A small image captioner, trained from scratch: encoder arch mobilenet_v2.
Rows from block 7 of the image encoder of a small image captioner, named by matrix and row number. Rows with one number belong to one channel. Each number is 200 + 20 x the weight over its row's rms, rounded and kept within 0 to 999. All counts start at 0.
After each channel's rows are labels from the 100 images, of 14976, where the channel reaches its highest value: "colour at peak" is the nearest of a few named colours to the mean colour under the peak; "strongest on" is what is common among them. Only what is clearly more common there than usual is listed. The data: photos with spoken descriptions (Open Images, Localized Narratives).
# convs0: expand pointwise conv (encoder.blocks.7.convs.0.weight, 768x128x1x1), inputs 0-127
# convs1: depthwise 5x5 conv (encoder.blocks.7.convs.1.weight, 768x1x5x5, trained with AdamW), a 5x5 kernel
# convs2: project pointwise conv (encoder.blocks.7.convs.2.weight, 128x768x1x1, transposed), outputs 0-127

convs0.518,189,242,198,210,183,191,222,209,157,181,204,222,195,197,222,191,218,237,199,155,221,219,211,191,210,198,179,164,220,204,220,189,198,170,196,201,204,190,236,201,218,198,181,186,234,146,188,219,179,193,206,201,180,201,169,239,208,215,162,216,180,189,188,179,210,230,193,178,222,217,214,190,195,193,218,229,202,182,191,217,215,175,192,227,218,206,218,204,214,245,209,168,204,204,217,188,195,187,217,218,212,177,203,218,186,194,163,218,207,211,163,201,199,237,224,227,166,152,204,192,187,195,203,194,182,200,178,200
convs1.518,244,232,212,205,191,241,230,215,232,205,230,196,190,224,218,188,187,183,209,206,198,188,193,190,196
convs2.518,212,197,199,197,170,208,199,208,191,182,220,216,234,197,207,211,250,225,216,202,235,179,197,213,183,199,197,260,224,187,206,179,202,193,241,219,195,192,199,209,210,200,193,202,185,218,225,211,190,162,184,207,186,212,185,218,208,197,227,170,201,199,183,208,177,211,195,204,179,207,222,208,206,205,198,210,179,208,169,195,193,218,217,185,179,174,153,191,181,188,218,220,221,153,216,250,179,217,217,195,181,203,189,205,218,224,231,187,159,151,241,203,216,224,214,211,193,228,205,192,200,189,231,222,225,223,211,198
colour at peak: black
strongest on: text has "man"; text has "holding"; text has "woman"; text has "black"

convs0.568,183,204,205,182,186,184,213,167,206,202,235,196,166,152,228,208,184,219,184,190,209,197,206,208,225,224,212,192,217,205,196,212,170,211,211,166,196,208,208,215,209,199,207,205,161,232,170,210,173,265,178,209,208,197,200,178,208,218,208,203,192,197,199,186,198,202,178,166,179,197,193,222,185,168,222,211,202,218,188,242,178,176,234,216,182,203,205,194,191,212,200,208,164,215,213,224,190,221,217,199,218,193,206,230,171,199,204,207,190,191,195,181,197,185,206,244,222,206,203,221,137,191,191,252,212,217,172,216
convs1.568,229,203,207,201,219,228,225,227,214,232,229,218,229,226,225,222,217,216,199,207,218,209,208,219,209
convs2.568,189,194,222,182,208,166,226,219,213,221,192,236,178,211,214,203,166,208,189,179,199,203,213,167,212,215,192,197,227,218,194,161,187,168,190,202,159,224,199,191,182,182,182,191,155,172,220,172,233,213,204,226,182,206,185,164,183,172,204,183,212,232,194,219,199,184,201,194,193,227,217,176,207,224,233,195,218,217,215,191,193,189,184,183,212,194,159,218,198,200,200,195,213,220,221,199,201,189,207,175,179,181,172,203,220,207,181,210,195,196,231,198,232,194,202,131,200,200,169,203,206,189,251,202,196,203,198,164
colour at peak: black
strongest on: text has "people"; text has "lights"; text has "playing"

convs0.479,181,187,224,191,167,200,205,203,236,171,210,179,197,208,199,230,214,193,211,202,185,198,190,217,202,257,237,188,201,221,180,190,208,190,181,175,195,212,182,232,206,211,218,210,201,162,197,209,214,177,162,221,192,197,216,231,185,189,172,204,179,211,236,170,183,244,199,175,178,203,203,175,175,211,230,202,205,234,228,215,214,218,191,193,239,189,196,175,214,196,165,170,197,224,197,197,196,153,196,228,174,210,205,224,233,229,193,178,223,235,207,205,190,161,216,197,207,194,189,217,189,200,220,197,194,218,183,197
convs1.479,188,195,201,208,222,210,238,244,230,229,220,220,229,212,215,192,199,202,179,194,196,208,207,183,168
convs2.479,204,189,230,221,197,207,223,187,173,199,165,225,177,213,159,195,193,168,228,172,210,175,213,157,239,152,203,176,236,174,176,178,201,164,211,189,165,182,184,195,209,181,209,221,184,219,219,217,178,214,211,177,200,202,200,228,229,205,228,208,186,204,177,222,190,196,188,200,192,193,184,183,199,219,194,207,180,200,204,154,196,192,213,206,205,187,200,218,203,205,168,201,255,213,211,206,186,190,211,234,196,218,212,207,229,137,191,191,188,204,200,209,213,206,194,180,208,188,163,178,222,192,197,214,205,193,201,180
colour at peak: black
strongest on: text has "trees"; text has "sky"

convs0.339,224,212,176,217,200,211,138,184,194,209,226,213,176,188,196,191,172,222,169,203,194,199,219,196,210,237,218,229,156,223,236,203,162,206,200,245,218,199,202,188,174,199,200,209,177,189,194,225,235,217,152,189,177,174,191,218,194,237,173,209,184,227,195,200,150,216,196,162,223,223,200,185,210,217,184,188,196,207,207,211,228,193,236,211,212,193,211,213,203,223,210,185,172,210,197,180,202,188,192,189,196,229,183,225,200,210,200,188,186,217,174,228,217,214,237,216,208,191,198,189,187,211,222,216,210,177,201,205
convs1.339,194,204,215,220,181,216,228,215,212,197,207,232,208,205,206,228,224,222,234,234,216,221,237,204,208
convs2.339,187,199,232,211,185,187,220,182,201,265,185,220,194,193,183,173,208,201,193,230,176,201,198,202,188,206,186,218,213,191,179,175,185,189,184,199,183,227,182,176,216,230,212,168,172,181,154,200,203,180,214,176,187,219,198,202,174,201,172,172,185,170,202,250,225,167,167,182,231,178,200,197,173,218,211,239,208,214,204,217,198,193,209,179,202,221,214,221,146,210,203,230,212,211,192,218,227,195,199,183,219,205,241,190,200,214,216,201,210,175,173,191,185,202,179,195,226,206,214,227,227,214,178,201,210,202,182,202
colour at peak: grey
strongest on: text has "trees"; text has "plants"; text has "grass"

convs0.200,218,198,178,156,170,236,201,164,196,198,209,230,184,194,198,243,177,187,169,242,215,163,200,184,199,190,168,202,180,199,197,216,172,161,187,220,193,195,235,190,212,215,198,175,189,190,210,240,192,191,209,185,189,234,182,195,196,201,183,200,197,198,172,210,200,182,226,197,192,222,191,241,197,175,180,224,182,253,221,207,197,192,217,183,174,200,222,206,224,195,188,188,180,211,227,176,205,198,202,190,181,188,200,205,227,186,189,183,208,174,214,215,211,187,189,217,219,183,188,222,198,228,139,179,195,172,195,211
convs1.200,189,216,181,181,181,198,201,191,205,187,206,214,200,217,186,229,240,220,225,229,224,234,221,196,233
convs2.200,197,158,214,188,180,201,231,215,169,212,196,189,203,209,184,205,187,213,177,191,206,221,197,206,195,190,204,212,204,213,207,184,239,208,181,218,210,182,177,197,149,202,227,160,189,201,185,215,223,256,208,220,199,198,233,190,203,246,192,232,244,201,235,175,207,179,215,182,213,196,161,175,174,191,192,214,182,214,203,178,194,202,219,191,206,192,198,207,197,225,217,195,203,168,237,189,184,217,170,189,197,206,186,192,186,244,206,187,247,202,199,192,175,190,185,192,209,162,208,174,179,184,192,199,226,242,199,188
colour at peak: white
strongest on: text has "people"; text has "sitting"; text has "screen"; text has "group"

convs0.143,272,201,226,231,210,183,202,203,215,176,209,158,212,218,194,214,196,184,201,184,201,173,215,177,208,219,193,190,201,235,173,232,229,191,188,182,212,192,244,190,229,194,182,221,187,198,208,194,179,203,242,213,237,200,229,213,178,210,185,174,175,213,171,175,211,207,225,217,179,208,183,196,208,256,179,197,185,207,179,201,206,248,188,193,222,188,171,192,197,175,206,192,190,191,214,205,199,185,219,193,186,208,197,193,211,200,191,217,167,178,201,180,209,190,186,247,220,207,223,221,174,175,213,184,206,213,185,191
convs1.143,174,186,226,202,198,176,172,214,217,214,166,170,226,201,231,192,177,205,206,200,214,159,192,194,189
convs2.143,241,220,191,187,217,189,192,190,225,206,187,233,197,207,183,211,204,167,182,213,185,219,197,182,185,190,223,222,184,246,214,222,230,159,239,182,181,183,163,236,193,180,171,180,186,182,217,192,194,194,178,176,204,232,177,213,185,199,233,191,191,199,196,202,179,220,227,208,179,188,163,171,186,210,222,153,200,218,214,199,176,181,191,173,238,234,217,221,172,205,153,180,205,196,210,199,182,185,228,186,187,211,202,183,173,188,209,226,178,195,178,210,218,204,181,181,200,202,194,201,220,197,197,209,178,174,186,207
colour at peak: black
strongest on: text has "man"; text has "two"

convs0.301,204,190,213,222,264,173,204,198,178,167,193,193,184,197,153,204,210,210,197,222,197,214,193,223,188,213,195,196,195,200,175,190,171,193,199,207,210,232,221,207,181,214,213,152,191,223,216,234,237,201,210,160,188,169,227,200,172,189,178,195,178,185,202,227,211,175,219,196,200,209,223,198,202,186,178,195,199,183,207,206,193,234,214,174,224,184,205,225,197,184,225,216,170,210,190,199,163,188,187,218,211,211,171,187,168,197,220,173,179,201,174,177,211,212,200,240,182,189,233,214,201,162,194,159,190,199,184,174
convs1.301,177,165,164,170,160,181,201,196,182,181,207,224,217,209,203,219,223,215,207,203,217,216,225,204,203
convs2.301,224,222,211,181,167,213,192,226,189,196,245,188,204,198,196,190,183,220,183,212,162,219,229,201,225,182,180,181,209,241,164,238,206,181,174,198,211,185,180,174,198,164,198,248,214,207,204,209,168,228,207,226,207,194,168,200,221,188,229,199,226,195,214,249,192,231,162,211,186,197,180,217,199,203,179,203,200,227,214,213,221,192,175,218,199,220,210,212,189,226,156,202,195,198,250,182,215,211,201,203,219,199,210,225,203,164,170,205,169,187,201,198,217,225,198,194,201,206,176,199,200,189,225,203,216,192,204,185
colour at peak: black
strongest on: text has "grass"

convs0.557,192,161,221,150,190,185,216,201,199,209,214,251,217,212,210,208,205,164,211,187,195,213,219,215,189,190,201,231,203,161,201,226,178,201,196,214,178,190,171,201,200,197,190,215,153,217,212,188,229,216,228,200,167,220,186,210,213,173,204,198,160,206,199,174,203,195,233,227,217,173,187,204,217,223,217,182,180,226,166,190,206,179,236,204,177,195,173,211,205,188,204,229,203,205,220,229,218,184,209,184,210,199,180,212,203,189,190,224,228,202,229,169,200,231,234,212,162,202,160,230,181,181,190,198,186,190,195,193
convs1.557,173,179,174,176,171,209,203,161,190,180,225,221,226,211,199,215,218,217,207,210,196,219,230,220,209
convs2.557,253,194,234,174,203,209,214,211,196,224,197,202,217,222,205,168,194,204,142,208,203,173,243,213,217,198,208,187,207,168,202,227,185,184,216,197,211,205,222,177,178,235,205,222,199,180,207,230,195,216,211,186,200,242,187,195,192,173,142,193,182,185,218,194,187,212,173,227,216,204,184,215,171,191,236,175,232,178,196,215,197,173,177,229,161,193,203,205,195,158,189,197,207,184,199,212,213,195,223,162,191,206,212,209,218,183,171,201,207,223,210,182,204,185,221,226,209,188,234,202,200,204,198,177,202,186,190,189
colour at peak: white
strongest on: text has "sky"

convs0.226,208,210,190,192,184,208,230,194,194,201,215,183,214,175,197,168,199,192,145,181,214,194,229,193,165,213,186,197,198,183,192,172,183,226,190,167,176,147,212,174,198,219,192,253,197,197,198,209,176,228,226,209,201,193,211,199,223,187,201,209,188,253,206,192,180,209,217,194,189,183,225,190,171,173,211,180,261,204,168,184,245,205,205,189,222,212,216,197,217,162,203,233,206,202,185,182,174,173,183,220,222,194,162,206,194,210,229,213,208,195,192,208,213,196,199,200,205,224,224,206,200,204,183,207,166,193,213,201
convs1.226,171,212,216,228,181,188,202,222,236,167,196,194,198,234,183,181,193,186,221,185,175,200,173,201,179
convs2.226,219,208,213,205,192,233,188,185,209,192,187,189,213,183,198,180,211,204,194,210,177,193,186,205,182,196,180,181,210,182,200,171,178,200,193,201,176,181,198,188,225,216,187,174,216,244,196,193,174,213,219,210,180,220,197,204,196,217,188,190,201,185,175,226,194,189,208,187,195,222,188,225,155,240,201,174,205,208,188,222,197,184,197,187,192,227,174,208,224,229,200,228,220,224,206,197,207,200,184,223,177,195,252,160,238,219,205,250,199,179,200,162,222,234,168,194,191,184,208,216,227,188,159,204,176,216,229,257
colour at peak: grey
strongest on: text has "road"

convs0.18,213,196,223,167,208,229,193,184,182,204,185,201,235,211,233,175,205,216,225,172,179,198,189,198,176,170,169,212,211,177,251,205,181,193,210,213,180,200,223,172,195,207,214,173,222,222,203,205,207,190,209,207,170,198,214,173,168,196,205,215,213,215,204,190,206,209,167,141,191,187,182,170,240,218,195,208,194,202,147,241,199,194,210,201,196,184,200,213,174,192,224,188,225,206,221,199,177,188,211,188,161,184,211,191,193,207,175,191,163,236,155,187,224,198,201,214,201,198,238,211,200,197,199,203,232,200,180,192
convs1.18,227,223,219,211,186,199,207,197,188,176,193,170,189,169,189,186,169,190,194,174,165,171,179,177,196
convs2.18,170,211,218,179,200,174,232,239,182,202,222,190,208,205,201,182,259,187,214,203,174,150,184,202,202,219,241,213,215,204,156,197,210,195,194,149,202,200,215,173,225,190,182,218,219,221,215,227,216,178,187,185,220,165,220,203,188,203,206,190,195,222,175,203,218,174,185,202,181,205,189,222,220,232,175,203,198,168,230,204,245,232,219,173,179,215,173,171,194,202,204,208,188,197,191,169,200,176,235,195,229,185,211,216,191,201,194,200,204,190,185,219,186,223,185,203,218,218,203,199,199,204,166,193,213,208,181,211
colour at peak: black
strongest on: text has "wearing"; text has "man"; text has "smiling"; text has "woman"

convs0.251,177,219,205,199,177,150,192,188,206,188,223,210,192,223,175,181,207,211,182,170,193,228,186,204,204,185,185,229,180,212,190,207,189,149,203,185,204,228,235,212,244,229,208,202,206,206,206,178,224,177,231,237,173,164,160,212,189,231,178,212,168,226,220,206,184,198,205,178,218,204,189,203,218,197,203,181,199,207,232,205,163,198,232,181,195,185,212,199,189,211,202,200,234,185,222,211,181,189,186,209,165,218,211,201,236,205,180,196,181,209,218,185,198,171,180,177,221,214,202,175,189,179,190,159,180,226,195,175
convs1.251,177,174,186,204,215,219,200,194,205,208,244,225,216,177,158,197,204,216,191,165,184,203,228,209,204
convs2.251,168,189,188,199,210,214,187,204,190,184,226,217,200,193,211,175,177,226,188,217,176,198,219,190,183,170,226,186,217,229,218,189,211,226,188,181,174,203,179,187,145,184,214,194,180,193,172,210,235,252,179,227,203,227,195,175,209,239,200,181,195,232,191,174,175,198,217,197,175,190,220,206,180,198,201,189,210,197,179,174,210,186,218,175,243,224,221,181,230,179,232,193,213,214,189,208,204,211,146,186,200,181,202,213,203,221,213,193,222,190,206,225,178,187,209,231,248,211,183,226,213,197,179,203,197,206,179,204
colour at peak: white
strongest on: text has "trees"; text has "sky"; text has "building"; text has "buildings"

convs0.203,187,205,203,215,202,173,185,193,187,197,157,187,212,210,215,148,210,193,214,184,193,187,191,232,177,212,208,254,225,178,213,202,184,164,189,226,203,221,209,187,220,217,210,193,193,201,167,157,210,217,214,204,196,199,194,165,174,211,183,219,220,209,208,213,156,198,223,171,193,169,200,202,219,211,203,197,175,185,198,208,151,203,190,191,180,234,173,226,210,223,212,208,189,187,210,197,219,177,230,262,210,205,173,176,226,193,212,187,198,201,216,214,173,221,212,188,210,204,197,200,210,180,190,176,196,211,229,240
convs1.203,197,177,196,188,192,217,211,198,195,196,202,206,204,187,183,193,213,216,223,204,222,255,250,221,227
convs2.203,171,186,185,207,193,218,194,164,180,184,216,217,230,158,206,195,212,240,228,197,178,187,188,194,197,213,176,214,144,232,166,177,197,200,193,202,141,184,216,176,197,214,202,192,217,182,196,228,183,211,207,234,201,221,186,210,166,201,171,168,189,214,218,170,230,191,221,181,201,229,194,233,198,204,203,192,232,199,207,203,241,229,220,219,209,198,181,230,197,229,207,213,212,199,171,210,223,171,195,179,195,215,190,200,215,194,196,206,187,201,216,209,177,207,181,216,219,191,220,233,204,169,165,216,220,203,207,193
colour at peak: white
strongest on: text has "sky"; text has "trees"; text has "buildings"; text has "building"

convs0.69,195,220,191,194,206,229,223,171,223,187,176,234,197,212,183,171,217,235,195,216,212,167,169,179,213,179,223,186,204,214,224,177,204,231,159,195,166,183,185,176,213,232,205,221,175,211,232,203,182,209,205,189,235,193,195,204,214,202,227,192,167,221,190,202,161,185,199,197,183,228,182,181,188,206,218,199,193,214,209,190,220,198,237,197,203,188,202,204,174,209,210,226,244,178,210,208,225,188,204,196,200,180,197,212,237,199,181,202,233,223,240,188,217,218,234,219,161,208,245,202,182,187,196,181,192,191,172,211
convs1.69,184,181,186,209,212,177,199,214,218,211,212,207,213,241,225,207,207,223,227,239,182,210,222,225,229
convs2.69,192,214,177,158,202,221,168,218,193,217,189,205,202,216,163,203,199,187,188,170,186,220,191,236,191,179,163,203,205,223,230,204,219,206,214,201,175,188,203,205,166,173,232,165,198,184,207,206,217,195,212,172,260,215,203,186,168,211,168,232,208,165,239,202,162,207,180,213,214,217,229,214,178,169,203,196,218,173,202,193,192,152,189,185,194,217,202,211,203,200,186,221,181,195,217,199,210,236,206,187,199,189,175,209,208,164,163,218,221,209,196,188,219,214,213,171,200,206,205,191,201,188,180,188,200,200,222,238
colour at peak: grey
strongest on: text has "sky"; text has "trees"; text has "building"; text has "buildings"

convs0.491,213,227,180,201,154,167,223,170,176,197,209,189,185,208,219,202,180,193,195,216,222,183,215,238,215,200,221,203,189,208,187,163,194,190,181,160,222,197,239,206,222,201,181,200,186,184,171,216,209,199,183,229,206,209,180,172,191,218,217,174,177,182,235,172,207,182,185,202,210,213,189,190,178,138,240,204,203,202,191,207,196,217,193,212,227,176,194,236,170,195,196,185,209,209,194,188,193,206,251,189,191,201,177,210,198,198,192,227,213,195,211,206,229,193,160,215,195,164,220,205,166,223,213,215,177,169,188,182
convs1.491,208,208,207,198,180,179,191,218,193,196,201,248,245,240,196,209,211,224,205,192,165,203,200,190,182
convs2.491,221,181,234,178,187,158,171,213,205,146,186,213,219,208,195,192,167,204,222,193,225,206,220,185,198,229,224,210,197,174,198,189,175,212,190,198,198,212,187,178,200,199,168,188,212,202,204,230,190,227,202,194,178,211,198,165,206,229,205,175,235,202,173,206,223,214,240,200,192,202,185,212,226,180,200,180,215,198,222,226,160,216,192,212,232,195,251,185,183,225,189,188,196,179,155,195,230,173,218,204,218,227,174,193,225,203,233,222,237,185,230,200,195,211,212,228,201,216,177,181,210,191,203,205,187,214,204,207
colour at peak: white
strongest on: text has "trees"; text has "sky"

convs0.193,209,195,197,211,179,199,212,176,205,200,202,183,235,184,185,147,186,208,188,171,221,184,143,196,176,211,179,218,222,165,204,188,188,188,203,208,208,215,192,210,188,176,241,170,206,186,204,226,204,209,205,198,184,198,179,196,239,199,220,175,223,180,201,193,209,207,208,193,144,206,184,182,178,229,181,174,220,211,203,177,219,226,211,171,196,221,190,203,211,184,215,186,242,219,152,189,205,216,169,205,176,228,211,188,203,149,228,178,211,204,220,222,203,223,202,240,204,205,217,198,193,224,199,186,192,184,220,205
convs1.193,227,232,234,242,202,216,218,223,220,180,213,207,219,214,201,179,190,197,186,195,196,169,174,188,195
convs2.193,217,190,249,180,185,201,198,214,211,238,217,189,186,182,199,198,176,199,203,191,192,193,229,210,224,234,193,171,195,197,177,231,249,180,199,197,219,190,187,202,209,195,211,191,198,193,208,176,196,201,220,170,186,216,227,215,181,187,210,192,232,220,181,211,157,211,228,194,190,204,210,200,207,193,213,181,233,184,200,245,200,209,160,177,223,237,195,178,171,217,195,212,185,176,206,168,221,204,171,199,212,185,182,208,204,177,203,193,190,179,209,218,217,184,235,243,186,224,225,180,221,219,178,201,184,198,210,264
colour at peak: grey
strongest on: text has "trees"; text has "buildings"; text has "road"

convs0.556,232,180,216,203,179,211,194,200,182,221,201,216,182,140,245,176,197,181,214,214,230,190,186,204,198,208,210,202,203,222,183,200,219,218,177,218,235,173,221,223,196,208,205,176,210,187,218,220,187,229,195,201,211,204,206,191,200,193,222,159,185,251,225,207,226,204,163,154,234,199,152,189,200,203,188,190,174,206,234,226,198,209,198,222,200,207,199,192,158,172,222,221,202,192,188,212,176,200,207,188,178,224,216,192,213,221,164,202,188,207,163,207,237,190,189,201,210,214,210,218,191,182,187,172,214,221,199,184
convs1.556,214,236,217,205,185,174,181,198,187,178,165,185,166,173,169,190,208,191,198,168,183,188,185,188,196
convs2.556,193,178,200,218,216,203,247,177,198,222,199,209,203,176,212,202,201,229,166,180,210,193,211,187,186,192,212,217,206,191,209,189,205,243,220,181,234,188,186,243,142,199,231,179,196,208,199,191,203,212,180,208,222,165,215,217,201,201,201,171,203,219,228,219,196,222,219,241,204,203,202,204,190,174,224,188,203,208,220,212,181,212,194,235,221,189,180,194,176,195,203,233,199,217,215,234,206,205,197,137,193,164,222,182,191,200,202,214,211,219,171,230,204,169,217,221,210,207,181,202,223,188,173,179,163,183,170,193
colour at peak: black
strongest on: text has "standing"; text has "wearing"; text has "smiling"