config.yaml
encoder_depths: [2, 2, 6, 2]
encoder_stem: "single"
encoder_expansion: 6
decoder_mlp_ratio: 2
decoder_head_dim: 32
decoder_bias: "all"
decoder_prefix_bidirectional: true
init: "trunc_normal_002"
one_sided: false
Rows from block 9 of the image encoder of a small image captioner, named by matrix and row number. Rows with one number belong to one channel. Each number is 128 + 32 x the weight over its row's rms, rounded and kept within 0 to 255. All counts start at 0. After the name is the row's rms in percent of the matrix's.
Before each channel's rows are labels from the 100 images, of 14976, where the channel reaches its highest value: "colour at peak" is the nearest of a few named colours to the mean colour under the peak; "top examples" is what is common among them. Only what is clearly more common there than usual is listed. The data: photos with spoken descriptions (Open Images, Localized Narratives). In brackets: how many of the 100.
# convs0: expand pointwise conv (encoder.blocks.9.convs.0.weight, 768x128x1x1), inputs 0-63
# convs1: depthwise 5x5 conv (encoder.blocks.9.convs.1.weight, 768x1x5x5, trained with AdamW), a 5x5 kernel
# convs2: project pointwise conv (encoder.blocks.9.convs.2.weight, 128x768x1x1, transposed), outputs 0-63

colour at peak: grey (69)
top examples: text has "sky" (69); text has "building" (50); text has "buildings" (42); text has "windows" (33)
convs0.451 096 [130 186 105  96 122 137  85 129  92 184  75 162 171 102 179  97  93 101 111  98 124  80 117  95 119 147 112 207 124 139 106  61 142 115 139 100 173 164 143 162 120  96 156 132 179 105 128 120 122 113 119 156 165 150 133  43 159 107 182 158  96 158 127 152]
convs1.451 112 [ 93  81 123 110 115 178 169 174 165 173 132 122 115 137 111 155 165 154 189 177 145 146 154 148 155]
convs2.451 100 [152  77 123 190  82 144 116 170  90 108 125 156 144  94 181 104 124 110 109 122 127 172 160 147 112 194 149 153  98 124 124 156  99 102 148 122  60 128 126 109  97 113 157 110 171 158 161 166 173 128 148  87 129 192 169 124 153 144  58 142  46 174 140 130]

colour at peak: white (30)
top examples: text has "standing" (52); text has "people" (49)
convs0.730 103 [164 136 130  99 147 169 206  96 181 185 171 167  99 110 108 130  94 150 134 134 134 113  99  62 114  85 176 149 144 115 162 141 137 100 145 122 153  98 145 167  79 111 113 127 133 126 144 182  97 197  93  80 162 129 136  59 123 124 138 136  95 171 138 143]
convs1.730 097 [103  84 115  84 109  98 122 118 108 110 156 178 177 152 171 144 189 176 101 115 158 171 154 148 125]
convs2.730 100 [108 101 186 102 109 117 143 162  91 159 132  81 118 121 136 119 179  83 109 105 133 179 146 102 141 176 147 140 166 100 187  89  99 127  73 102  97  91 140 139  46 150 132 107 155 137  86 168 127  56 211 162 134  85 161 142 103 125 117 110 164  98 125 111]

colour at peak: grey (65)
top examples: text has "sky" (62); text has "building" (43); text has "plants" (28); text has "grass" (27)
convs0.363 099 [105 146 101 102 122 154 139 141 119 100 202 141 177 132 155 102 181 153 156 150 144  67 165 154 151 103 138 152 152 112  99 138 167 204 188 100 198 168 140 101 142  86 115 168 124 159 142  97  88 131 140  97 123 158 103 102 178 117 180 158 162 116 149 122]
convs1.363 110 [107 100  83  95  98 127 120 106  88 122 167 150 120 125 157 173 141 135 141 156 181 158 165 181 194]
convs2.363 100 [115 105 148 153 113  99 153 140  96  89 137 133  98  92 208  93  21  65 131 109 103 130 162 152 109  67 147 118 119 144 127 158 108  85 134 145  70 134  86 100 113 147 155  85 152 112 150 109 148 145 161 122 118 180 101  90 108  76 184 141 139 105 157 115]

colour at peak: white (25)
top examples: text has "sky" (91); text has "trees" (60); text has "clouds" (35); text has "buildings" (30)
convs0.369 084 [135 102 145  65  78  79 146 101  93 115  85 167 132 123 151  85 109 129 114 110 176 152 115 113  95 156 204 167 132  94 100 160  53  71  83 114 120 139  78 112 132 127 138 146  70 137 104 135  91 145 139 107 121 171 129 138 146 173 151  97  98 163 181 135]
convs1.369 098 [106  87 122 108 126 117 117 120 136 133 157 172 133 166 123 172 155 146 149 116 196 187 187 184 137]
convs2.369 105 [120 123 156 134  94 125 114 159 101 139 133 162 125  76 145 140  71 151 119 126 167 132 162 153 103 139 137 131  48  72 140 118 149  95 181 158 141 104 164 128  74  74 188 140  89  79 154 143 126 169 149 113 160 200 188 103 112 165  86 172 116  95 135 109]

colour at peak: brown (60)
top examples: text has "people" (76); text has "sitting" (54); text has "standing" (54); text has "group" (41)
convs0.389 093 [149 115 144 130 106 178 123 142 131 118 164  90 118  82  58 168  48 149 147  91 132  91  75  90 155 111 120 110 115  79 121 150  70 137 158 154 158 124 153 146 119 103 167 109 102 192 129  92 106 172 110 174  65  76 153 126 139 113 122 108 158 182  80 170]
convs1.389 113 [166 165 112 136 121 211 185 157 163 127 192 179 137 160 140 144 113 104 126 114 123 108 119 146 140]
convs2.389 107 [112 179  89 171 118 104 179 138 105 119 166  66 126 139 168 151 129  85 156  85 133 173 128 204 175  68  81 156 160 105 140 159 108 138 149 144 120  94 141 160 152 119 116 129 151 133 153  71 159 172 186  92 164 177 123 136 107 146  77  95 131 109 109 133]

colour at peak: grey (62)
top examples: text has "sky" (90); text has "trees" (79); text has "clouds" (33); text has "buildings" (31)
convs0.151 094 [118  86  77 161 128 114 168 135  74  82 166 100 106 140 143  77  63 120 108 120 127 168 125 108 141 132 154 150 103 155 119 115 122 163 145 146 108 152 123 130 100 165  92 122 182 153 140 184 122 139 159 200 128  93 124 122  58 100 169 133 122 158  99 150]
convs1.151 089 [175 162 149 153 144 168 190 180 180 186 123 127 115 146 167 120 108 105 149 157 102 102 137 150 149]
convs2.151 106 [ 72 107 123 138 136  82 131 123 100 131 125 102 125 102 131 114 125 197 132 126 164  99 180 182 167 172  74 141 135 123 120 128  96 136  77 205 138 209 107 132 167 152 133 117 131  92 123  96 157 138 171 108 112 114 165 134 139 138 160 100 196  84  83 133]

colour at peak: black (35)
top examples: text has "standing" (69); text has "wall" (48); text has "wearing" (33); text has "smiling" (32)
convs0.133 100 [101 147 155 131  87 149 177 159  69 127 145  76 107 153  69 138 118 126 107 146 157 134 152 105  70 151 146 112 104 104  74 162 131 153 115 122 120 120 138 121 136 108 118 148 114 135 144 122 189 103 151 153 123 112 169 127 161  65  53 140 151 137 135 186]
convs1.133 090 [182 185 188 164 165 159 169 158 143 139 135 135 138 151 158 110  93 103 120 112 113  90 108  83  97]
convs2.133 100 [121 139  61 126 111 144 120 141 124 144 140 100 109 131 169  74 138 190 114 110 137 156 102 166 143 159 159 125 119 182 103 163 108 111 131 103 153 187 128  69 127 255 123 121 153 125 120 149 150 151 119  94 161 197 167 114 111  88  97 135 156 211 133  78]

colour at peak: white (52)
top examples: text has "sky" (82); text has "trees" (79); text has "buildings" (33); text has "building" (28)
convs0.705 104 [123 126 122 110  99  96 125 106 124 121 121 104  70 163 186  98 151 143 116 121  74 130 135  93 127 137 167  80  72  69 172  53 148  95 162  75 107 199 168  85 139 121 119 166 117 128 109 167  95  97 162 153 129 156  86 127  98  65 131 103 103 165 150  80]
convs1.705 119 [126 118 114 131 141 157 130 130 162  79 186 158 144 160  29 164 148 146 176 102 133 124 125 133 108]
convs2.705 118 [ 79 121 128 115 113 110 174 106 171 124 136 160 126 117 154 101 119 128  60 119 154 101 154 105 144 157 118 135 130 114 107 179  90 116 139  73 131 168 164 165 203 146 236 175  63 116  93 131 135 156 170  84 126 166 137 121  90 154  67 154  71  93 146 150]